config = dict(
    text_encoder_head_dim=64,
    text_encoder_bias='none',
    text_encoder_drop_path=0.1,
    lr=0.0012,
    beta1=0.95,
    shampoo_beta=0.999,
    adamw_lr_other_params=0.0029,
    steps=4500,
    warmup_steps=130,
)
Rows from block 7 of the audio encoder of a small contrastive audio-text model, named by matrix and row number. Rows with one number belong to one channel. Each number is 200 + 20 x the weight over its row's rms, rounded and kept within 0 to 999. All counts start at 0. After the name is the row's rms in percent of the matrix's.
Before each channel's rows are labels from the 100 clips, of 14976, where the channel reaches its highest value: "strongest on" is what is common among them. Only what is clearly more common there than usual is listed. The data: read English sentences (LibriTTS-R). In brackets: how many of the 100, against the usual share in percent.
# convs1: first pointwise conv (encoder.blocks.7.convs.1.weight, 432x288x1), inputs 0-143
# convs3: second pointwise conv (encoder.blocks.7.convs.3.weight, 432x432x1, transposed), outputs 0-143

strongest on: the word "i" (51 vs 20.6)
convs1.375,077,213,203,182,185,215,193,223,169,172,168,230,212,220,182,215,199,199,191,206,208,183,217,187,201,232,243,208,191,192,181,199,220,187,202,186,178,197,244,180,178,212,226,196,231,209,222,194,176,227,192,206,192,237,186,229,192,168,218,184,209,193,171,214,205,186,200,240,178,224,183,203,199,215,185,172,162,192,206,182,212,200,247,192,209,199,203,145,210,203,237,219,192,211,186,212,194,163,192,183,213,166,189,154,231,203,154,226,196,189,233,197,208,186,204,255,209,188,196,182,209,195,189,177,200,222,214,183,205,182,221,202,209,201,210,184,232,182,224,215,221,185,200,149,202
convs3.375,073,171,232,202,177,198,188,186,247,227,239,190,199,240,181,207,208,199,213,196,193,173,173,205,198,194,235,207,170,202,156,184,211,204,223,187,197,156,210,222,204,214,197,195,198,207,226,196,217,205,198,206,192,163,197,187,209,184,174,218,214,186,211,205,191,180,201,247,213,217,201,194,200,226,147,195,201,192,195,243,200,220,204,183,203,202,197,167,192,189,193,201,203,189,213,221,254,208,187,214,182,182,187,197,196,249,214,210,194,214,210,199,164,199,192,197,219,181,205,234,196,200,242,189,188,208,188,202,196,209,161,210,196,225,207,188,188,211,169,179,192,193,204,161,192

strongest on: the word "was" (48 vs 15.8); the word "it" (41 vs 15.5)
convs1.296,108,211,220,182,202,202,179,235,216,186,173,204,204,189,226,208,206,183,216,191,202,148,222,220,206,259,205,202,215,199,208,207,184,211,241,248,184,177,218,200,149,207,209,237,192,231,196,179,180,206,215,215,247,196,207,170,167,199,230,202,236,201,198,194,217,194,200,229,202,214,176,195,203,211,206,183,222,194,204,173,186,209,218,226,204,219,170,208,173,202,214,177,177,200,125,206,209,191,183,174,190,204,207,195,190,197,180,218,167,197,236,194,190,171,192,212,196,190,215,196,220,196,162,189,187,162,208,186,203,179,181,191,248,187,185,216,228,164,233,206,162,188,227,169,222
convs3.296,114,201,187,189,169,209,179,226,184,183,201,204,161,197,176,191,222,237,221,216,224,237,196,190,189,216,241,209,164,223,178,198,208,192,189,193,191,187,197,212,185,189,177,218,193,208,194,179,202,184,215,214,206,193,163,226,203,199,205,177,198,170,190,194,203,208,184,221,202,199,183,219,183,195,200,195,193,191,227,230,174,175,181,213,231,200,226,211,223,209,193,218,218,219,201,210,211,218,162,183,180,187,186,208,190,192,164,213,241,213,206,164,195,226,191,224,214,176,234,180,189,202,197,208,205,214,179,220,206,179,195,234,195,185,205,218,189,220,197,194,200,217,172,179,196

strongest on: the word "was" (86 vs 15.8); the word "not" (28 vs 9.2)
convs1.37,072,188,178,221,166,161,195,184,167,170,190,222,206,212,209,206,203,201,231,201,179,171,172,220,191,159,198,191,192,202,221,172,192,202,190,202,234,199,175,217,184,203,203,228,218,171,191,244,236,171,206,207,215,233,197,188,207,191,211,215,215,199,237,198,169,217,208,169,151,155,206,204,210,206,173,234,200,182,200,200,196,191,234,169,173,217,254,206,206,204,203,205,194,223,207,160,227,205,198,187,193,208,228,208,182,195,195,207,199,206,215,202,188,168,164,171,203,225,213,209,223,199,200,215,205,214,212,188,220,170,198,204,196,191,209,210,172,210,205,192,181,198,222,190,194
convs3.37,073,174,225,211,190,191,212,209,187,183,245,166,198,182,198,201,186,208,190,214,195,186,230,219,183,244,198,181,183,190,185,172,169,207,216,216,224,206,201,215,221,212,198,242,192,197,207,167,237,214,209,217,201,168,183,158,216,213,194,206,205,216,219,252,170,211,234,193,200,176,198,218,188,185,174,178,189,177,226,189,220,195,217,184,195,236,194,183,187,209,216,250,178,205,181,238,201,204,216,212,222,215,186,203,204,221,219,191,187,181,224,177,233,206,233,210,233,201,214,186,187,188,217,210,183,187,202,240,211,228,202,192,216,171,210,232,197,193,232,212,185,187,188,232,205

strongest on: the word "i" (53 vs 20.6)
convs1.371,111,162,204,193,181,178,205,212,235,236,231,216,205,208,222,209,239,217,215,190,215,200,190,196,206,191,228,189,199,167,216,191,229,187,163,175,219,226,191,225,198,225,241,173,229,180,187,184,242,206,153,211,195,198,203,169,178,222,202,194,192,188,239,208,228,171,212,196,205,219,214,169,247,227,174,167,217,192,208,196,163,203,189,199,181,190,201,195,190,218,187,230,171,190,199,153,238,216,179,190,226,189,201,192,193,182,200,227,181,175,216,170,207,197,208,201,196,175,220,205,206,197,222,190,201,227,214,203,190,194,225,207,230,232,211,199,170,211,237,207,174,167,194,204,215
convs3.371,101,197,218,193,223,213,194,195,186,204,221,203,191,169,222,193,232,179,166,240,171,195,191,217,176,231,204,186,224,213,216,168,209,189,215,190,196,225,171,216,175,196,181,216,188,180,222,195,186,209,200,189,217,204,234,212,226,208,214,199,161,220,219,211,224,205,180,189,226,228,188,223,208,175,201,200,218,188,221,205,211,171,226,209,207,200,182,187,202,194,213,227,188,219,173,214,213,186,209,228,206,196,190,183,197,218,217,196,232,169,254,195,190,208,209,201,181,227,219,232,198,192,168,201,199,203,169,177,173,182,196,169,178,170,230,214,211,206,157,227,197,177,186,192,205

strongest on: the word "was" (56 vs 15.8); the word "not" (28 vs 9.2)
convs1.77,127,212,180,212,235,204,221,151,206,212,201,202,201,229,199,222,188,205,254,215,238,165,176,197,207,185,219,211,195,216,208,188,195,191,184,228,204,150,196,188,230,205,227,159,244,191,178,217,227,184,225,184,168,201,198,195,196,196,199,177,206,181,213,186,166,250,204,191,201,183,204,210,188,212,199,174,180,205,213,181,200,173,202,224,199,207,181,209,199,217,214,140,186,185,222,184,190,238,247,201,191,197,217,213,207,200,191,211,229,204,195,161,193,201,184,201,199,226,207,196,198,201,198,219,202,198,190,194,195,216,179,212,208,222,220,181,183,196,218,214,223,182,162,175,191
convs3.77,112,220,194,186,172,217,213,163,179,201,207,212,188,222,184,192,185,191,176,182,194,223,184,202,191,199,189,230,187,189,177,173,209,204,206,185,200,216,164,185,156,204,229,203,215,186,221,269,155,169,231,190,241,249,154,214,197,191,181,187,173,176,209,192,226,174,214,176,221,225,161,207,183,203,207,206,209,196,213,200,187,199,191,205,199,196,220,207,223,251,217,261,194,166,241,186,222,198,185,221,197,205,165,207,199,183,187,201,196,180,193,214,180,207,203,159,181,203,208,181,221,202,157,200,236,173,209,196,210,196,204,209,203,172,184,250,229,190,208,219,209,179,190,181,200

strongest on: the word "was" (45 vs 15.8)
convs1.280,099,197,195,197,191,190,195,202,191,252,205,196,203,181,169,192,174,232,211,211,193,224,176,200,184,178,163,197,182,175,185,159,211,189,198,223,247,203,226,216,190,213,268,205,223,225,208,218,180,208,178,189,197,202,190,195,165,209,179,215,200,204,199,198,205,226,181,225,209,180,194,222,220,183,205,279,199,197,188,229,209,167,213,207,216,177,195,191,203,200,194,186,196,241,212,192,184,249,195,191,175,196,202,171,201,196,196,179,199,239,204,217,170,208,156,196,182,197,221,192,207,199,196,176,175,243,195,219,191,209,220,169,164,158,211,193,200,189,144,198,202,222,193,182,232
convs3.280,092,188,193,204,198,207,221,212,187,195,239,201,215,180,202,213,187,230,167,241,174,187,197,183,214,150,173,198,232,170,174,183,221,202,204,239,216,227,212,189,212,185,234,170,184,186,190,172,209,197,232,173,219,176,209,199,188,206,186,201,179,183,179,149,231,220,202,176,195,200,219,131,248,195,187,149,214,186,190,174,196,191,180,168,193,242,186,192,198,160,159,189,196,215,217,213,194,195,216,175,195,200,213,197,239,200,190,202,172,207,243,205,201,162,221,152,212,197,186,195,218,188,177,208,213,211,199,185,201,171,186,197,219,231,197,195,172,212,201,211,191,190,185,230,193

strongest on: the word "i" (45 vs 20.6); the word "it" (41 vs 15.5); the word "is" (27 vs 10.2)
convs1.61,071,202,179,188,173,166,207,213,192,184,191,201,210,192,187,175,190,219,176,194,203,160,243,226,202,190,198,219,210,202,216,193,215,179,174,211,189,227,233,186,209,210,228,205,191,213,202,185,156,228,173,203,193,213,192,166,218,179,249,198,213,203,138,191,194,206,197,175,216,204,189,181,222,192,159,212,202,195,229,192,189,222,188,210,210,227,207,182,186,206,180,206,191,163,216,176,225,171,160,164,229,225,204,212,192,208,200,229,197,159,206,203,183,215,184,203,178,174,201,163,209,171,182,219,193,207,235,187,186,170,209,210,213,218,235,190,215,195,228,187,204,162,230,172,199
convs3.61,071,205,210,177,223,195,214,162,167,182,193,224,201,197,235,241,227,182,201,178,248,208,182,192,195,201,190,194,179,190,185,182,230,203,158,172,210,211,198,204,209,226,152,236,233,204,247,176,180,185,184,209,219,190,218,191,188,177,204,204,242,167,208,194,152,167,209,198,206,211,189,191,207,205,199,223,210,175,184,213,190,218,212,210,185,184,248,224,219,215,186,215,153,204,182,158,199,227,170,202,193,179,188,198,201,209,192,192,172,207,170,203,173,218,196,203,206,195,186,229,174,219,194,200,185,177,187,196,158,243,195,225,183,213,189,198,195,227,222,233,199,190,200,197,194

strongest on: the word "was" (61 vs 15.8); the word "it" (34 vs 15.5)
convs1.252,106,233,215,189,193,202,216,145,206,210,215,207,194,171,176,197,233,189,206,187,211,179,188,245,161,239,204,193,214,176,194,201,187,217,210,195,185,169,225,221,211,218,168,206,191,218,218,196,204,247,167,199,204,176,216,195,196,199,201,234,209,187,209,208,160,184,212,222,209,206,231,235,186,226,199,193,195,196,172,210,198,173,180,211,180,242,207,174,166,201,206,200,207,188,177,205,205,227,147,211,216,203,202,196,189,219,190,199,172,160,179,180,199,226,214,218,207,192,186,219,188,223,205,204,205,169,207,199,236,159,192,225,235,194,215,193,189,234,207,226,212,217,197,242,188
convs3.252,107,174,199,193,207,186,202,195,165,231,181,214,195,194,234,175,179,213,200,177,239,170,190,230,251,202,249,180,150,232,213,177,194,222,181,215,186,202,218,208,181,198,207,185,193,177,224,200,191,238,159,215,175,222,191,202,199,189,188,190,200,193,184,216,189,192,209,179,189,204,178,260,163,209,168,239,198,205,209,181,207,175,198,221,210,229,194,193,179,246,215,270,185,201,207,205,220,205,195,196,197,195,175,193,146,203,187,172,182,197,194,197,216,157,206,167,178,220,221,191,201,213,185,182,235,197,209,183,211,200,190,221,227,200,205,212,201,224,168,232,211,233,206,191,182

strongest on: the word "i" (67 vs 20.6); the word "you" (38 vs 14.5); the word "said" (30 vs 9.4)
convs1.257,103,215,209,205,232,209,209,197,185,173,204,198,196,195,212,211,195,221,183,203,161,191,241,173,200,148,238,203,199,174,226,214,213,240,207,217,205,195,225,217,184,215,213,175,210,213,213,195,244,178,199,223,146,221,184,215,186,170,208,202,215,221,221,216,236,193,192,204,224,168,195,204,199,171,226,200,215,200,197,207,224,253,204,192,186,213,200,241,187,210,203,172,231,222,187,186,208,234,201,239,233,161,158,218,210,199,224,178,176,205,195,185,213,208,214,204,207,209,227,213,211,185,190,193,205,202,217,186,195,203,237,192,190,207,190,223,211,190,186,205,184,166,171,238,213
convs3.257,102,194,207,216,163,189,205,180,168,190,174,231,249,200,213,182,222,196,181,185,169,185,183,213,206,210,199,199,159,220,204,187,194,182,170,198,211,202,183,163,221,175,227,174,189,226,202,191,196,165,197,187,202,196,247,213,206,164,218,207,192,200,213,180,182,199,224,210,216,162,234,238,215,239,218,199,215,193,212,196,165,181,204,170,181,211,152,203,214,154,193,201,181,185,208,193,195,182,180,208,208,183,217,196,229,191,186,188,216,189,230,190,214,175,182,200,202,219,195,228,188,187,154,217,208,229,209,193,188,205,177,164,192,203,228,223,167,250,196,189,213,211,195,188,206

strongest on: the word "was" (42 vs 15.8)
convs1.402,103,205,194,187,163,206,198,179,175,198,231,180,184,215,173,206,190,181,206,204,230,241,179,216,192,203,225,208,231,179,216,195,205,201,215,233,188,205,225,219,200,185,207,205,208,196,196,215,194,220,169,192,199,222,208,210,214,173,240,207,185,193,220,213,184,159,171,219,192,227,215,207,226,212,210,164,170,192,207,223,178,173,212,225,198,182,216,201,196,193,199,204,226,225,207,223,195,204,223,184,176,212,204,170,202,196,174,183,193,135,219,191,202,200,209,221,179,210,247,194,223,186,198,204,186,177,222,223,212,215,184,249,267,203,211,197,190,224,243,211,194,207,161,143,195
convs3.402,099,194,179,173,206,186,199,206,167,206,184,224,198,197,188,237,241,179,190,227,197,213,215,184,197,217,197,257,207,212,253,211,178,209,229,175,191,190,169,179,181,174,205,172,158,211,185,168,185,199,163,224,189,202,227,177,237,208,184,198,195,162,192,177,195,208,205,166,163,179,203,193,181,205,180,197,170,191,200,245,157,163,246,220,207,215,202,209,198,195,205,155,210,190,166,173,164,215,168,214,169,183,212,174,168,205,190,194,159,206,220,188,178,195,252,218,193,217,199,209,179,217,208,182,175,191,156,211,191,194,228,225,200,198,230,207,219,197,179,201,159,214,215,215,203