{"dataset": "read English sentences (LibriTTS-R)", "n_mels": 40, "loss": "softmax", "encoder_stem": "single", "text_encoder_layers": 8, "text_encoder_fused_qkv": false, "text_encoder_bias": "none", "text_encoder_qk_norm": false}
Rows from block 5 of the audio encoder of a small contrastive audio-text model, named by matrix and row number. Rows with one number belong to one channel. Each number is 500 + 50 x the weight over its row's rms, rounded and kept within 0 to 999. All counts start at 0. Numbers have three digits each. After the name is the row's rms in percent of the matrix's.
After each channel's rows are labels from the 100 clips, of 14976, where the channel reaches its highest value: "responds to" is what is common among them; "loudest" is the band of the loudest frequency at the time of the peak. Only what is clearly more common there than usual is listed. The data: read English sentences (LibriTTS-R).
# convs1: first pointwise conv (encoder.blocks.5.convs.1.weight, 288x288x1), inputs 96-191
# convs3: second pointwise conv (encoder.blocks.5.convs.3.weight, 288x288x1, transposed), outputs 96-191

convs1.120 093:452598564372398554505537574521530566614544504495563569569495478448536563496438560463487476428529424527527447430469476469457522489563457354534487574512491530466418476483506523519554481433485527489585514448454568490545475564455563481524488503564602564493503507499543491566596480454534541594
convs3.120 087:507534607422476461481514460452491546532498392533441453559589536543485395571525481485439427490440457442526424513498557440536540459437443420510557386492507516545458486452542503569529404595553470456479530553548463538421436530534533541460500496437521428495533450440539463570465473627600463549
responds to: voice: female; the word "she"; the word "was"
loudest: 4000 to 8000 Hz

convs1.139 073:473568471479471453497420487488578552456541604519490599419539502505572523488483444536399443515526507589524475462468506533516437451559508453476475512493392543444507526544449498518476472475566438417505475422488584549537467497463503493595503456537486442486513564450525467515440493411398551593
convs3.139 063:405503432524505484477537468541515547503534515509510470479509375469427472467527522519423520476531485556502480459486475539442459559548587491507549436473443481559469538467498459461363486474499425463438550498528520560536567397458528532517579457530483514543484485492504471517476455513416457543
responds to: the word "she"; the word "her"
loudest: 250 to 500 Hz

convs1.268 121:516490525548419522565507446470514476446453544511421503556468448457515544482561491461474495545445461488561306529465435552533428620501591415458450533471482472472541465467518500446519519492576386491501509509444443484448462537457479551362524535497517432418431490445447563513419418540391499488
convs3.268 107:411536488407485432481504505496490527528389548515581485549430485463443469526555489477466447575547512456462448486616549385515510534501373487407467595446496525544534442505562564444516464535543534499525557497541484484551410469467495517472417551456526580537500616497504548507519487459531550468
responds to: the word "he"; the word "said"; the word "his"
loudest: 4000 to 8000 Hz

convs1.279 127:361485495547439470499494396528479513521353493515492466520452531441572456450476526508518550561484528458503454503485551554462499520462494492478570446468452561436532546550635541510558480598570511527529477518465448489565433409555531596495489558580534524538511565568585495470418432479412469382
convs3.279 139:491587503405526508454489463491499629526435392475500432506529570567546477522498514523508498434538469559536484568564439435436471468450434494526486463489485570519454479468432485535488406552448541487536509528531485486411477495468610586507582525532391522557543537489520538439513559491506488547
responds to: the word "said"; the word "he"
loudest: 4000 to 8000 Hz

convs1.93 082:380493474448441464502493446515512552484486549444481493526506603581446479525506457428537533448434533467477522519541594504517573558533556515465565637510530547467453544503452513578513470571538456478556529457404484553575495488500523417479500532586483451536480528578360423503416442489569533575
convs3.93 088:595463443503521465418558468496481509516517521572507468488455453537548529513435596562515511485503564530423486474534543560503499387540462577430488491572466533494533507472491474420511489422557497477571420607548450534443500538533567608612516511515477598475593405475589506487437423501481518467
responds to: the word "said"
loudest: 4000 to 8000 Hz

convs1.211 100:499495510387483518489522531554452543513465422512527430403535485457481510547548486566540591434501501521405588528517597542489564574464403470533488615615483494526395566531588494471546459553461488545513483420501441501521464492490495463571517500509458702521495463463502469479467515488471445521
convs3.211 101:427544586491547502473558465551519516528475557457582491512469437489442506577491467497597539508501518440436525515462491438547595522537476478483494448572436526468487468481419538540522474563579533518537514583508507572457510495596471515473501475496469547456416465458468436582411539606535461496
responds to: the word "was"
loudest: 250 to 500 Hz

convs1.167 085:488446504558421431517468506520494547567511461465519393436583518527512503444472421527567445451534398493483462525483406536551469596510468411551506450478482561459442449455438474496512580431490519543457561448510538480452649549557541564466595406445512471508514502474429446510471547478483544455
convs3.167 076:571558507433550592483446539516573481570463463505572487511507462563481480475597488450479486483461449556492562519466422538438438488414550556402471468525553430499560583602489466519512515525397551485503583518505501498524481526483509485463541541484409430544432554483577496591578418585495535500
responds to: the word "was"; the word "she"; the word "he"
loudest: 250 to 500 Hz

convs1.278 085:420423528561538396563433482391438592531604407540480542474547537499508506470484575522548493471444524442541455494509567491490502467514476524422486543456509541447402600516456523504520488492498514478534437565597518475581482507470460493548504468473499513479550496499370437501535558544445491445
convs3.278 086:581528453455557450503552501616487433478558445532533556506564541424477362496513581475534524492475442474592511566511492495569464485441451485469481490494467512446577521484569594445440513506498479544575498475567579579439568463566453505612491470458511473519506426507550495520497512501469493556
responds to: the word "she"; the word "he"
loudest: 2000 to 4000 Hz

convs1.176 116:476482553455559455476493386516512526472445520537450510545434477468529515486513461513507471491510425412492510640519530551539511512447485584516533405508509568493545512443496500522463480477594546498454463463503463491458548434569406526504565474437372565541525656539551508521396511519553491557
convs3.176 124:573355551505529428425463504558535571550514460431550412453524537544518512561465585441444513497546448466444475504459420498487512443520442503491482520543469467518564519457452520495516519536586512562496497436380416543561509505498468691506458460476523593519575463511540573486410527511467431481
responds to: the word "his"
loudest: 500 to 1000 Hz

convs1.181 083:484542411450540526578478578526485539498446524572486536379414515506512506480508474471441591500605452464403632467532553466462480444433548425517529479528434404542488498544481458530646440471475429455503460448477383501478549494517508606496442469566619503575528472522461455522512477481524395510
convs3.181 070:576449544452525452450402450500543452530551492477444427569495474503531634500520591445528476454506528413420499509511507446498508525564508534508563571437510449485525490427560613544619471424361500508572576453585459461421415442488507439404446641509486551537477480501518504572485413432462497473
responds to: the word "said"
loudest: 4000 to 8000 Hz

convs1.196 113:462528489479544481471479353526538499468465431462617482431458500538436500519556531497504485541522408427448461545553393542460487518455372347608410468496501390458448514420618536539464606485421478561402485464522498483484481525480466555479489523499481469517402641426532532447554525567465544495
convs3.196 092:605529541469432502487496519539589506515430518557415483586622527532361553586529466525523581467483576550511471529538480560433466526563552498527443519491450515505510522467553526505426553411581518424481548464512518475507534558472512481474542395528431523548530563552582550425489511470538520538
responds to: the word "his"
loudest: 4000 to 8000 Hz

convs1.200 095:449556615518540515537549428556496481505503461526532575467446446564457484426508509511559516411400547460493505442507387555493479463539529524528394566498575444499594481521520543459536495566445487470476424571560528538476583579548485472580646532526540508509536480544442447461504562466561561445
convs3.200 091:533467508543574475470463468463459401491441514542469556456403483559509400494555478530573516548594466457530541488428500571465522403500535548447452510511444473473496563473451491450586530467466524589538520487453566517596499488558438466444586487437555555486504467518458508523433440499480517528
responds to: the word "i"
loudest: 500 to 1000 Hz

convs1.24 089:536430473499419422441496586512470648464422452390514398525485504552428556488483524566569500518517508515458470501551437527498464548492525541428531491484558578431478492538459596444452388505404460447406477505451566519466552537444480528552503482507560590590479519567413497469620630517612462495
convs3.24 082:507509490450523501593432423552458502527559634508471590459500556553578540535403478503480507499471560524466559510383518558498524439537492513518545560523502487489408516494457527471517576520552454553426507473421425505429523432499486475531484528461482522523510506479505480484385585515533488478
responds to: the word "said"
loudest: 500 to 1000 Hz

convs1.91 089:579457538544450400511482521494318481495471397457532517428479571468445518541508480489571528538442411547474559559471555498468504580500434557314510543547558450563442532479582542498475481447573525575524509513502439494454537551545539588532468465555475516532488520526421615432396555485536537539
convs3.91 092:464424535457514670489552525461471508555439505533510472493459502470537487582468493528553472497486466461448586495479484490465504453505533496541503440615520481507489428529459536492548489425583509523562516492554480508496515463518572486355607496488580609491466478446541554572549541495515429447
responds to: the word "she"
loudest: 250 to 500 Hz

convs1.21 112:443480451495345449488507513555424525504484478516471503519454534514529510444451458459520470430505477440570531536417497466455503429580438537479488461533475500550662430400532493478395474505510452433522483538434416517544476476507489443535572602538574491473492457566429550477534515503547464549
convs3.21 103:529496514520463564509573553417485501503505603525522524448588586472559450579520502604483589526517567513531508524487509532642515497553413524525548431466538455503573503332500488494522481463547523502478539475548437488522449471582504564490594513505505584465590528428455450481435562497531497491
responds to: the word "said"; the word "she"; the word "he"
loudest: 4000 to 8000 Hz

convs1.213 112:508506407487511480524552520474541543620535411588478482467552469422475524462444482507537440504424537413484538502534455499559436497515585471504446496459525547525401558462476432442510488598443515556507525593545487528370553472491567381466462517522430425532538513498450443443458477431518481446
convs3.213 114:522510560490531517434517510438527565538428447475467389506467508535458517525534487534585492497542517471618529541479501598499485521510525547472433507551476458455556540505503549503498521487490481456429498385544522484672431523466476423427582539497578468430437523490452481498454480582497496456
responds to: the word "he"
loudest: 4000 to 8000 Hz

convs1.228 095:511458552488358537464490454457446451564407552511535447449419508448409488491494511557489562566478508514405580557506496495459479470480528552496520588586572444441673477469488544442480518521477502598506408441453544410562495416520545472488478492501441555485587482467394557432470473500568552495
convs3.228 089:484497486482504561590456485513510504517560487496530487473466583533440565527489556661516506427526519487519479407482451453414525534576447385521506514493469493522551433611541493509443525522524520534465480474578484497574451508528529481524458513438476406354459466518492540511430418479468505472
responds to: voice: female; the word "was"; the word "she"; the word "he"
loudest: 250 to 500 Hz

convs1.45 119:482477482609589457502514460385572493570478573495490429485559444460530516490509567459551524561498514510495437562554467506510470486497443478520562481510493530480517518580370514404561597445546459433394522503538422489462416510492444381550438442539448525485527417511504612529496521466532513460
convs3.45 113:451504513486452470518581525589458499542536487511501544594474578534557497489460509533477620473477501444605484511526544354399503558412503496518485517557494523518450491505472576515564604479509505570436536538503656488548545522502531520602483409426580549509529505517475472465500514436519530495
responds to: the word "was"
loudest: 250 to 500 Hz; 500 to 1000 Hz

convs1.90 130:537540478409485422516536398485524520510321569512511517562488503455470506490527507492581593505588497545421525493570489483479553493433519486491541558539525466508581469416465482581398505475444544563632500430466463549469472624489581512597457452446560616478460403470437525454457460553548501499
convs3.90 141:670502450457426426508535459486507326505596384536441500544528373642527491503456559473521556577445524466490563479473583519490500476479502535570561524557537519492470616435537468490436537456451465553462510471526569459543480435487504556522496490641496573574478401450505577495457557488542455542
responds to: the word "said"; the word "he"; the word "she"
loudest: 4000 to 8000 Hz

convs1.70 092:437487623461500507520539602437393521492477537482493446612444568527428478522536557563467497467528474488431535543473528596518551430493525471529467574439484503467514482498561491461442484538451514423604494472367529536486485496548414514416488566446521566448534499406430504414476509484561460485
convs3.70 090:477393467466499452478466483493488540417474428498560400469607464545514474448458445501547476506443569410457486474454547454439474480478510469559441464445465538534522523527422466546495479522591521429523535519481488474535435461397508380502538445479444436473382517457449494559461491502453512458
responds to: the word "she"
loudest: 4000 to 8000 Hz

convs1.239 094:458467531582433492571493502447491472446467469581529505449574442568507429551381530531538540520477544445469483546481402413516390488504513509444439530583489464460505531481611513478565581593632552542478529584513552516524501520571448490433486483426541521573596410482540514560513495501484464459
convs3.239 078:517487541506482452467501447421469539520537453457503492390502502516438407477436471534511444521480539469396498507503382535531542400479458419552515527545463506581449520558566530612459470434473459492470501621493483482480558538392472449483479496403478388505540608483531482523450494450450468501
responds to: the word "he"
loudest: 4000 to 8000 Hz

convs1.212 101:499554471487427514496454566446569506462571426524508473423505446592482438564520570513492430551574585494442503505577621502578486521502528530464482510541406531522408475512574487538520485528520501364467498431556487519458530590539548450553481437442499640504458472430488478440526434525496521436
convs3.212 096:518593579491488486492513551510443532493556443425537558505555547455488552547503557455589420432498533473530522451466532519482401467525473502506517495630461556545477595449519476582538462519470514517506456456431469424505524501507531441546577580426410543552513540464460474601498491545544487452
responds to: the word "was"; the word "it"
loudest: 250 to 500 Hz

convs1.23 095:564476473447562569509436561472485488508497552552460540559556484570504537483472595537496582429520520520490493509522464589509433449495532537558459393542506550522581477637527606463503480527483444559473496518371442538444572440532400616607438527423497574501491572474486541526537537467498525486
convs3.23 084:540536459432525461492488581468502530432494530513505527515534566507500404570416531422549481469461496607561468477519517556559522465404494583537509523432520533481604478480642540439414459520448445454535589484484535582587475565553399525527429534583505453538481443462638522537478475567508526430
responds to: the word "was"; the word "it"
loudest: 250 to 500 Hz

convs1.119 119:589549530512475437525468555500497456487484486400506429477491529555517470525465448503467555479415473549554569468515491598485539523454604453386492520565483446433528463454551432484488483507596515536420450519363550516597505413573538508510549526518453613488512524495426438535503556523608477417
convs3.119 129:493520484435458460472488476413521494380519438500514468488524526564456562588628466423538536511479418479539521472441470423439567507541490500422434498521452506577589509420560445464458515494616486489387477451454457439494460522452498502490478513512421460477449428523527495467471473509483459490
responds to: the word "she"
loudest: 250 to 500 Hz

convs1.205 102:455496426463460472501438583649591561513571599501447477632570532436507466445491461486578520414606487599398501537533503519550463488457535501419502505464512511497567603502475460612531438470369514531480551367477465452435432534447445491481407492494529441581475482522491481496527445486518514625
convs3.205 098:483593426477503446416496445470539592385429549431442588390546505447606448455420426474482445517476545500530509466392469460470527459607457433508532556510529477479468605483456451552480503429502472550466569515506356621575490491439483405464449386512399372531473443557500513515571475544551447496
responds to: the word "yes"; the word "said"
loudest: 500 to 1000 Hz

convs1.33 098:381444384472495415501435513601441553479297524539480559514511512550541434526533393499555514505528528415530538531504543503568492472489468508464530539522476479482546521495511522412488532516518469511498476514503485498541505521503513536357582489414534478429503512476386542453469529452560582463
convs3.33 092:441551491427447560553526496537468452525478523526530547479515488486499510509520577565502392405501481448423587500542567489534424606511515511512503559471523525504549481464476388477523375562520576506438512561463356583492557440435466510466574488455557552397539488531467496510569510582538518509
responds to: the word "said"; the word "he"
loudest: 4000 to 8000 Hz

convs1.101 119:561422501481553432513519475493543481474564586495470545508468500478481452451545503439396582472440484499468472449478441514524566459441422554390431569462478538531545453432507513507509501514423470483533550483490492445502570554491573653504461442458423623477495522542393533529544449516436434499
convs3.101 120:436495409458456580497590471554511405480657479512583540473514500562499474495506513569436480471501530442465508495504399503511504511569470480460415555495441494538611653519531493454457518543500412487522376591496505499515478515458410433476514543605557430511491451472479507542476464526468552494
responds to: the word "was"; the word "she"
loudest: 250 to 500 Hz

convs1.155 116:418493514461474539513571428489485605440324514533529532489488528501478447495533541515539571493522538461438539569505483506500573533610539437505531531450482570526522397508438520530484492538503524442452429444485546447513539501506395602618498451453495509452524534495548436498493582443484490482
convs3.155 109:533524490483509461476487510525407581526563432484543512518560516505538575495540461382505444415480581529539549524481459468434441414549572487531506446483483556495499479471482464489547457504550457541592486483562470539547461489603463449581526486552464453553396444439560523585439533505568499547
responds to: the word "said"
loudest: 4000 to 8000 Hz

convs1.124 097:464506489588568520475477414421615522534481591546451493466571415407498512504524649465581517575515532448467591450540470494544490526510551507442559436545480520498457494502448487484474553510554485416430434369479459489514496595519567479500577499450549599389513381455502530504494487474542556463
convs3.124 089:529489547438529451491450559512581523516534489540576490611509568508543551529436511508546520511519481547556515534419493458459414511499480528531445489540532468543371489536546498463577558491558405488494493547502571566498463548496527380563527434477367615457478528437480477559514481451531431488
responds to: the word "was"
loudest: 250 to 500 Hz

convs1.162 135:562470514530478529539501602510442411531502585595498477591550530519497469492473496517483540475468546440501621543547491502458410494471522540503481560467478515558640479558440484446535507482464439505452513485507406529485488511471521520483500451451402547473594447490427497512494502450504521616
convs3.162 138:388484520478478506518535513428509506494488516488462528469568483468488600518533430462536501488513507479573508511547471475468522470520532389554411548519521482603617534518478518538463467495425453488487422423504523576627511429493485523511506457529456485522460516400537413546514465528437521570
responds to: the word "was"; the word "he"
loudest: 250 to 500 Hz

convs1.133 114:526529463509477469503502534570484497441586559437440471624541444506506533501480458504525555425544492596584410492546427459476462483407402509559538580544454609496630498471501566536513507473510424536426548485467462466520427535519448489481497506458466554524491577490487453483450493503464449501
convs3.133 125:434542525491543531464512510406468520450371605418458520447496523454433507565538530483493514530447501547466536533484473492474566405563361510539406532559491538469696518450450501568523367477474455434430517508508473436477527567397558433472463495556469492397497479548489453575455565478458518471
responds to: the word "he"; the word "was"; the word "she"
loudest: 250 to 500 Hz

convs1.83 096:527462476502490498453467439473484498524363508536584510402479429497576537513507444554494438548439525494474468501503383515477495504454486526512572529610507420522528496566444447434455558502478458561575518530531453561552516532415658468396519437370470550486430585554387439597425511477430552530
convs3.83 097:515566447539551498518523418576520607465492446463482544568485490467567507496494501514562485481603476484459551524495509449530454606459618544540601439498489591474525411459472540498547507463503451468591407563510394429560505495471464555570580559447452476516579530529499584537560648506566481457
responds to: the word "said"; the word "i"; the word "he"
loudest: 4000 to 8000 Hz

convs1.87 103:441565444475534601488513473476459404448590466419537537520462554562464426536578327553542541542503553460462424560471569550494507577460579544413499603489488478512475563519468560540457489488549444568599517495496468472492513354472496561468525536459461610450557526471492427536430505537524485505
convs3.87 115:465522525438495533533521512412535490455499527511498444574536483518305613541561539429595542437528395577442472547507578539379460536468517470508466575512564542557433506539471505462479496432389507422514557446442468492482605454531574470487562592465479531535460452522470536471470493540542507474
responds to: the word "the"; the word "but"
loudest: 250 to 500 Hz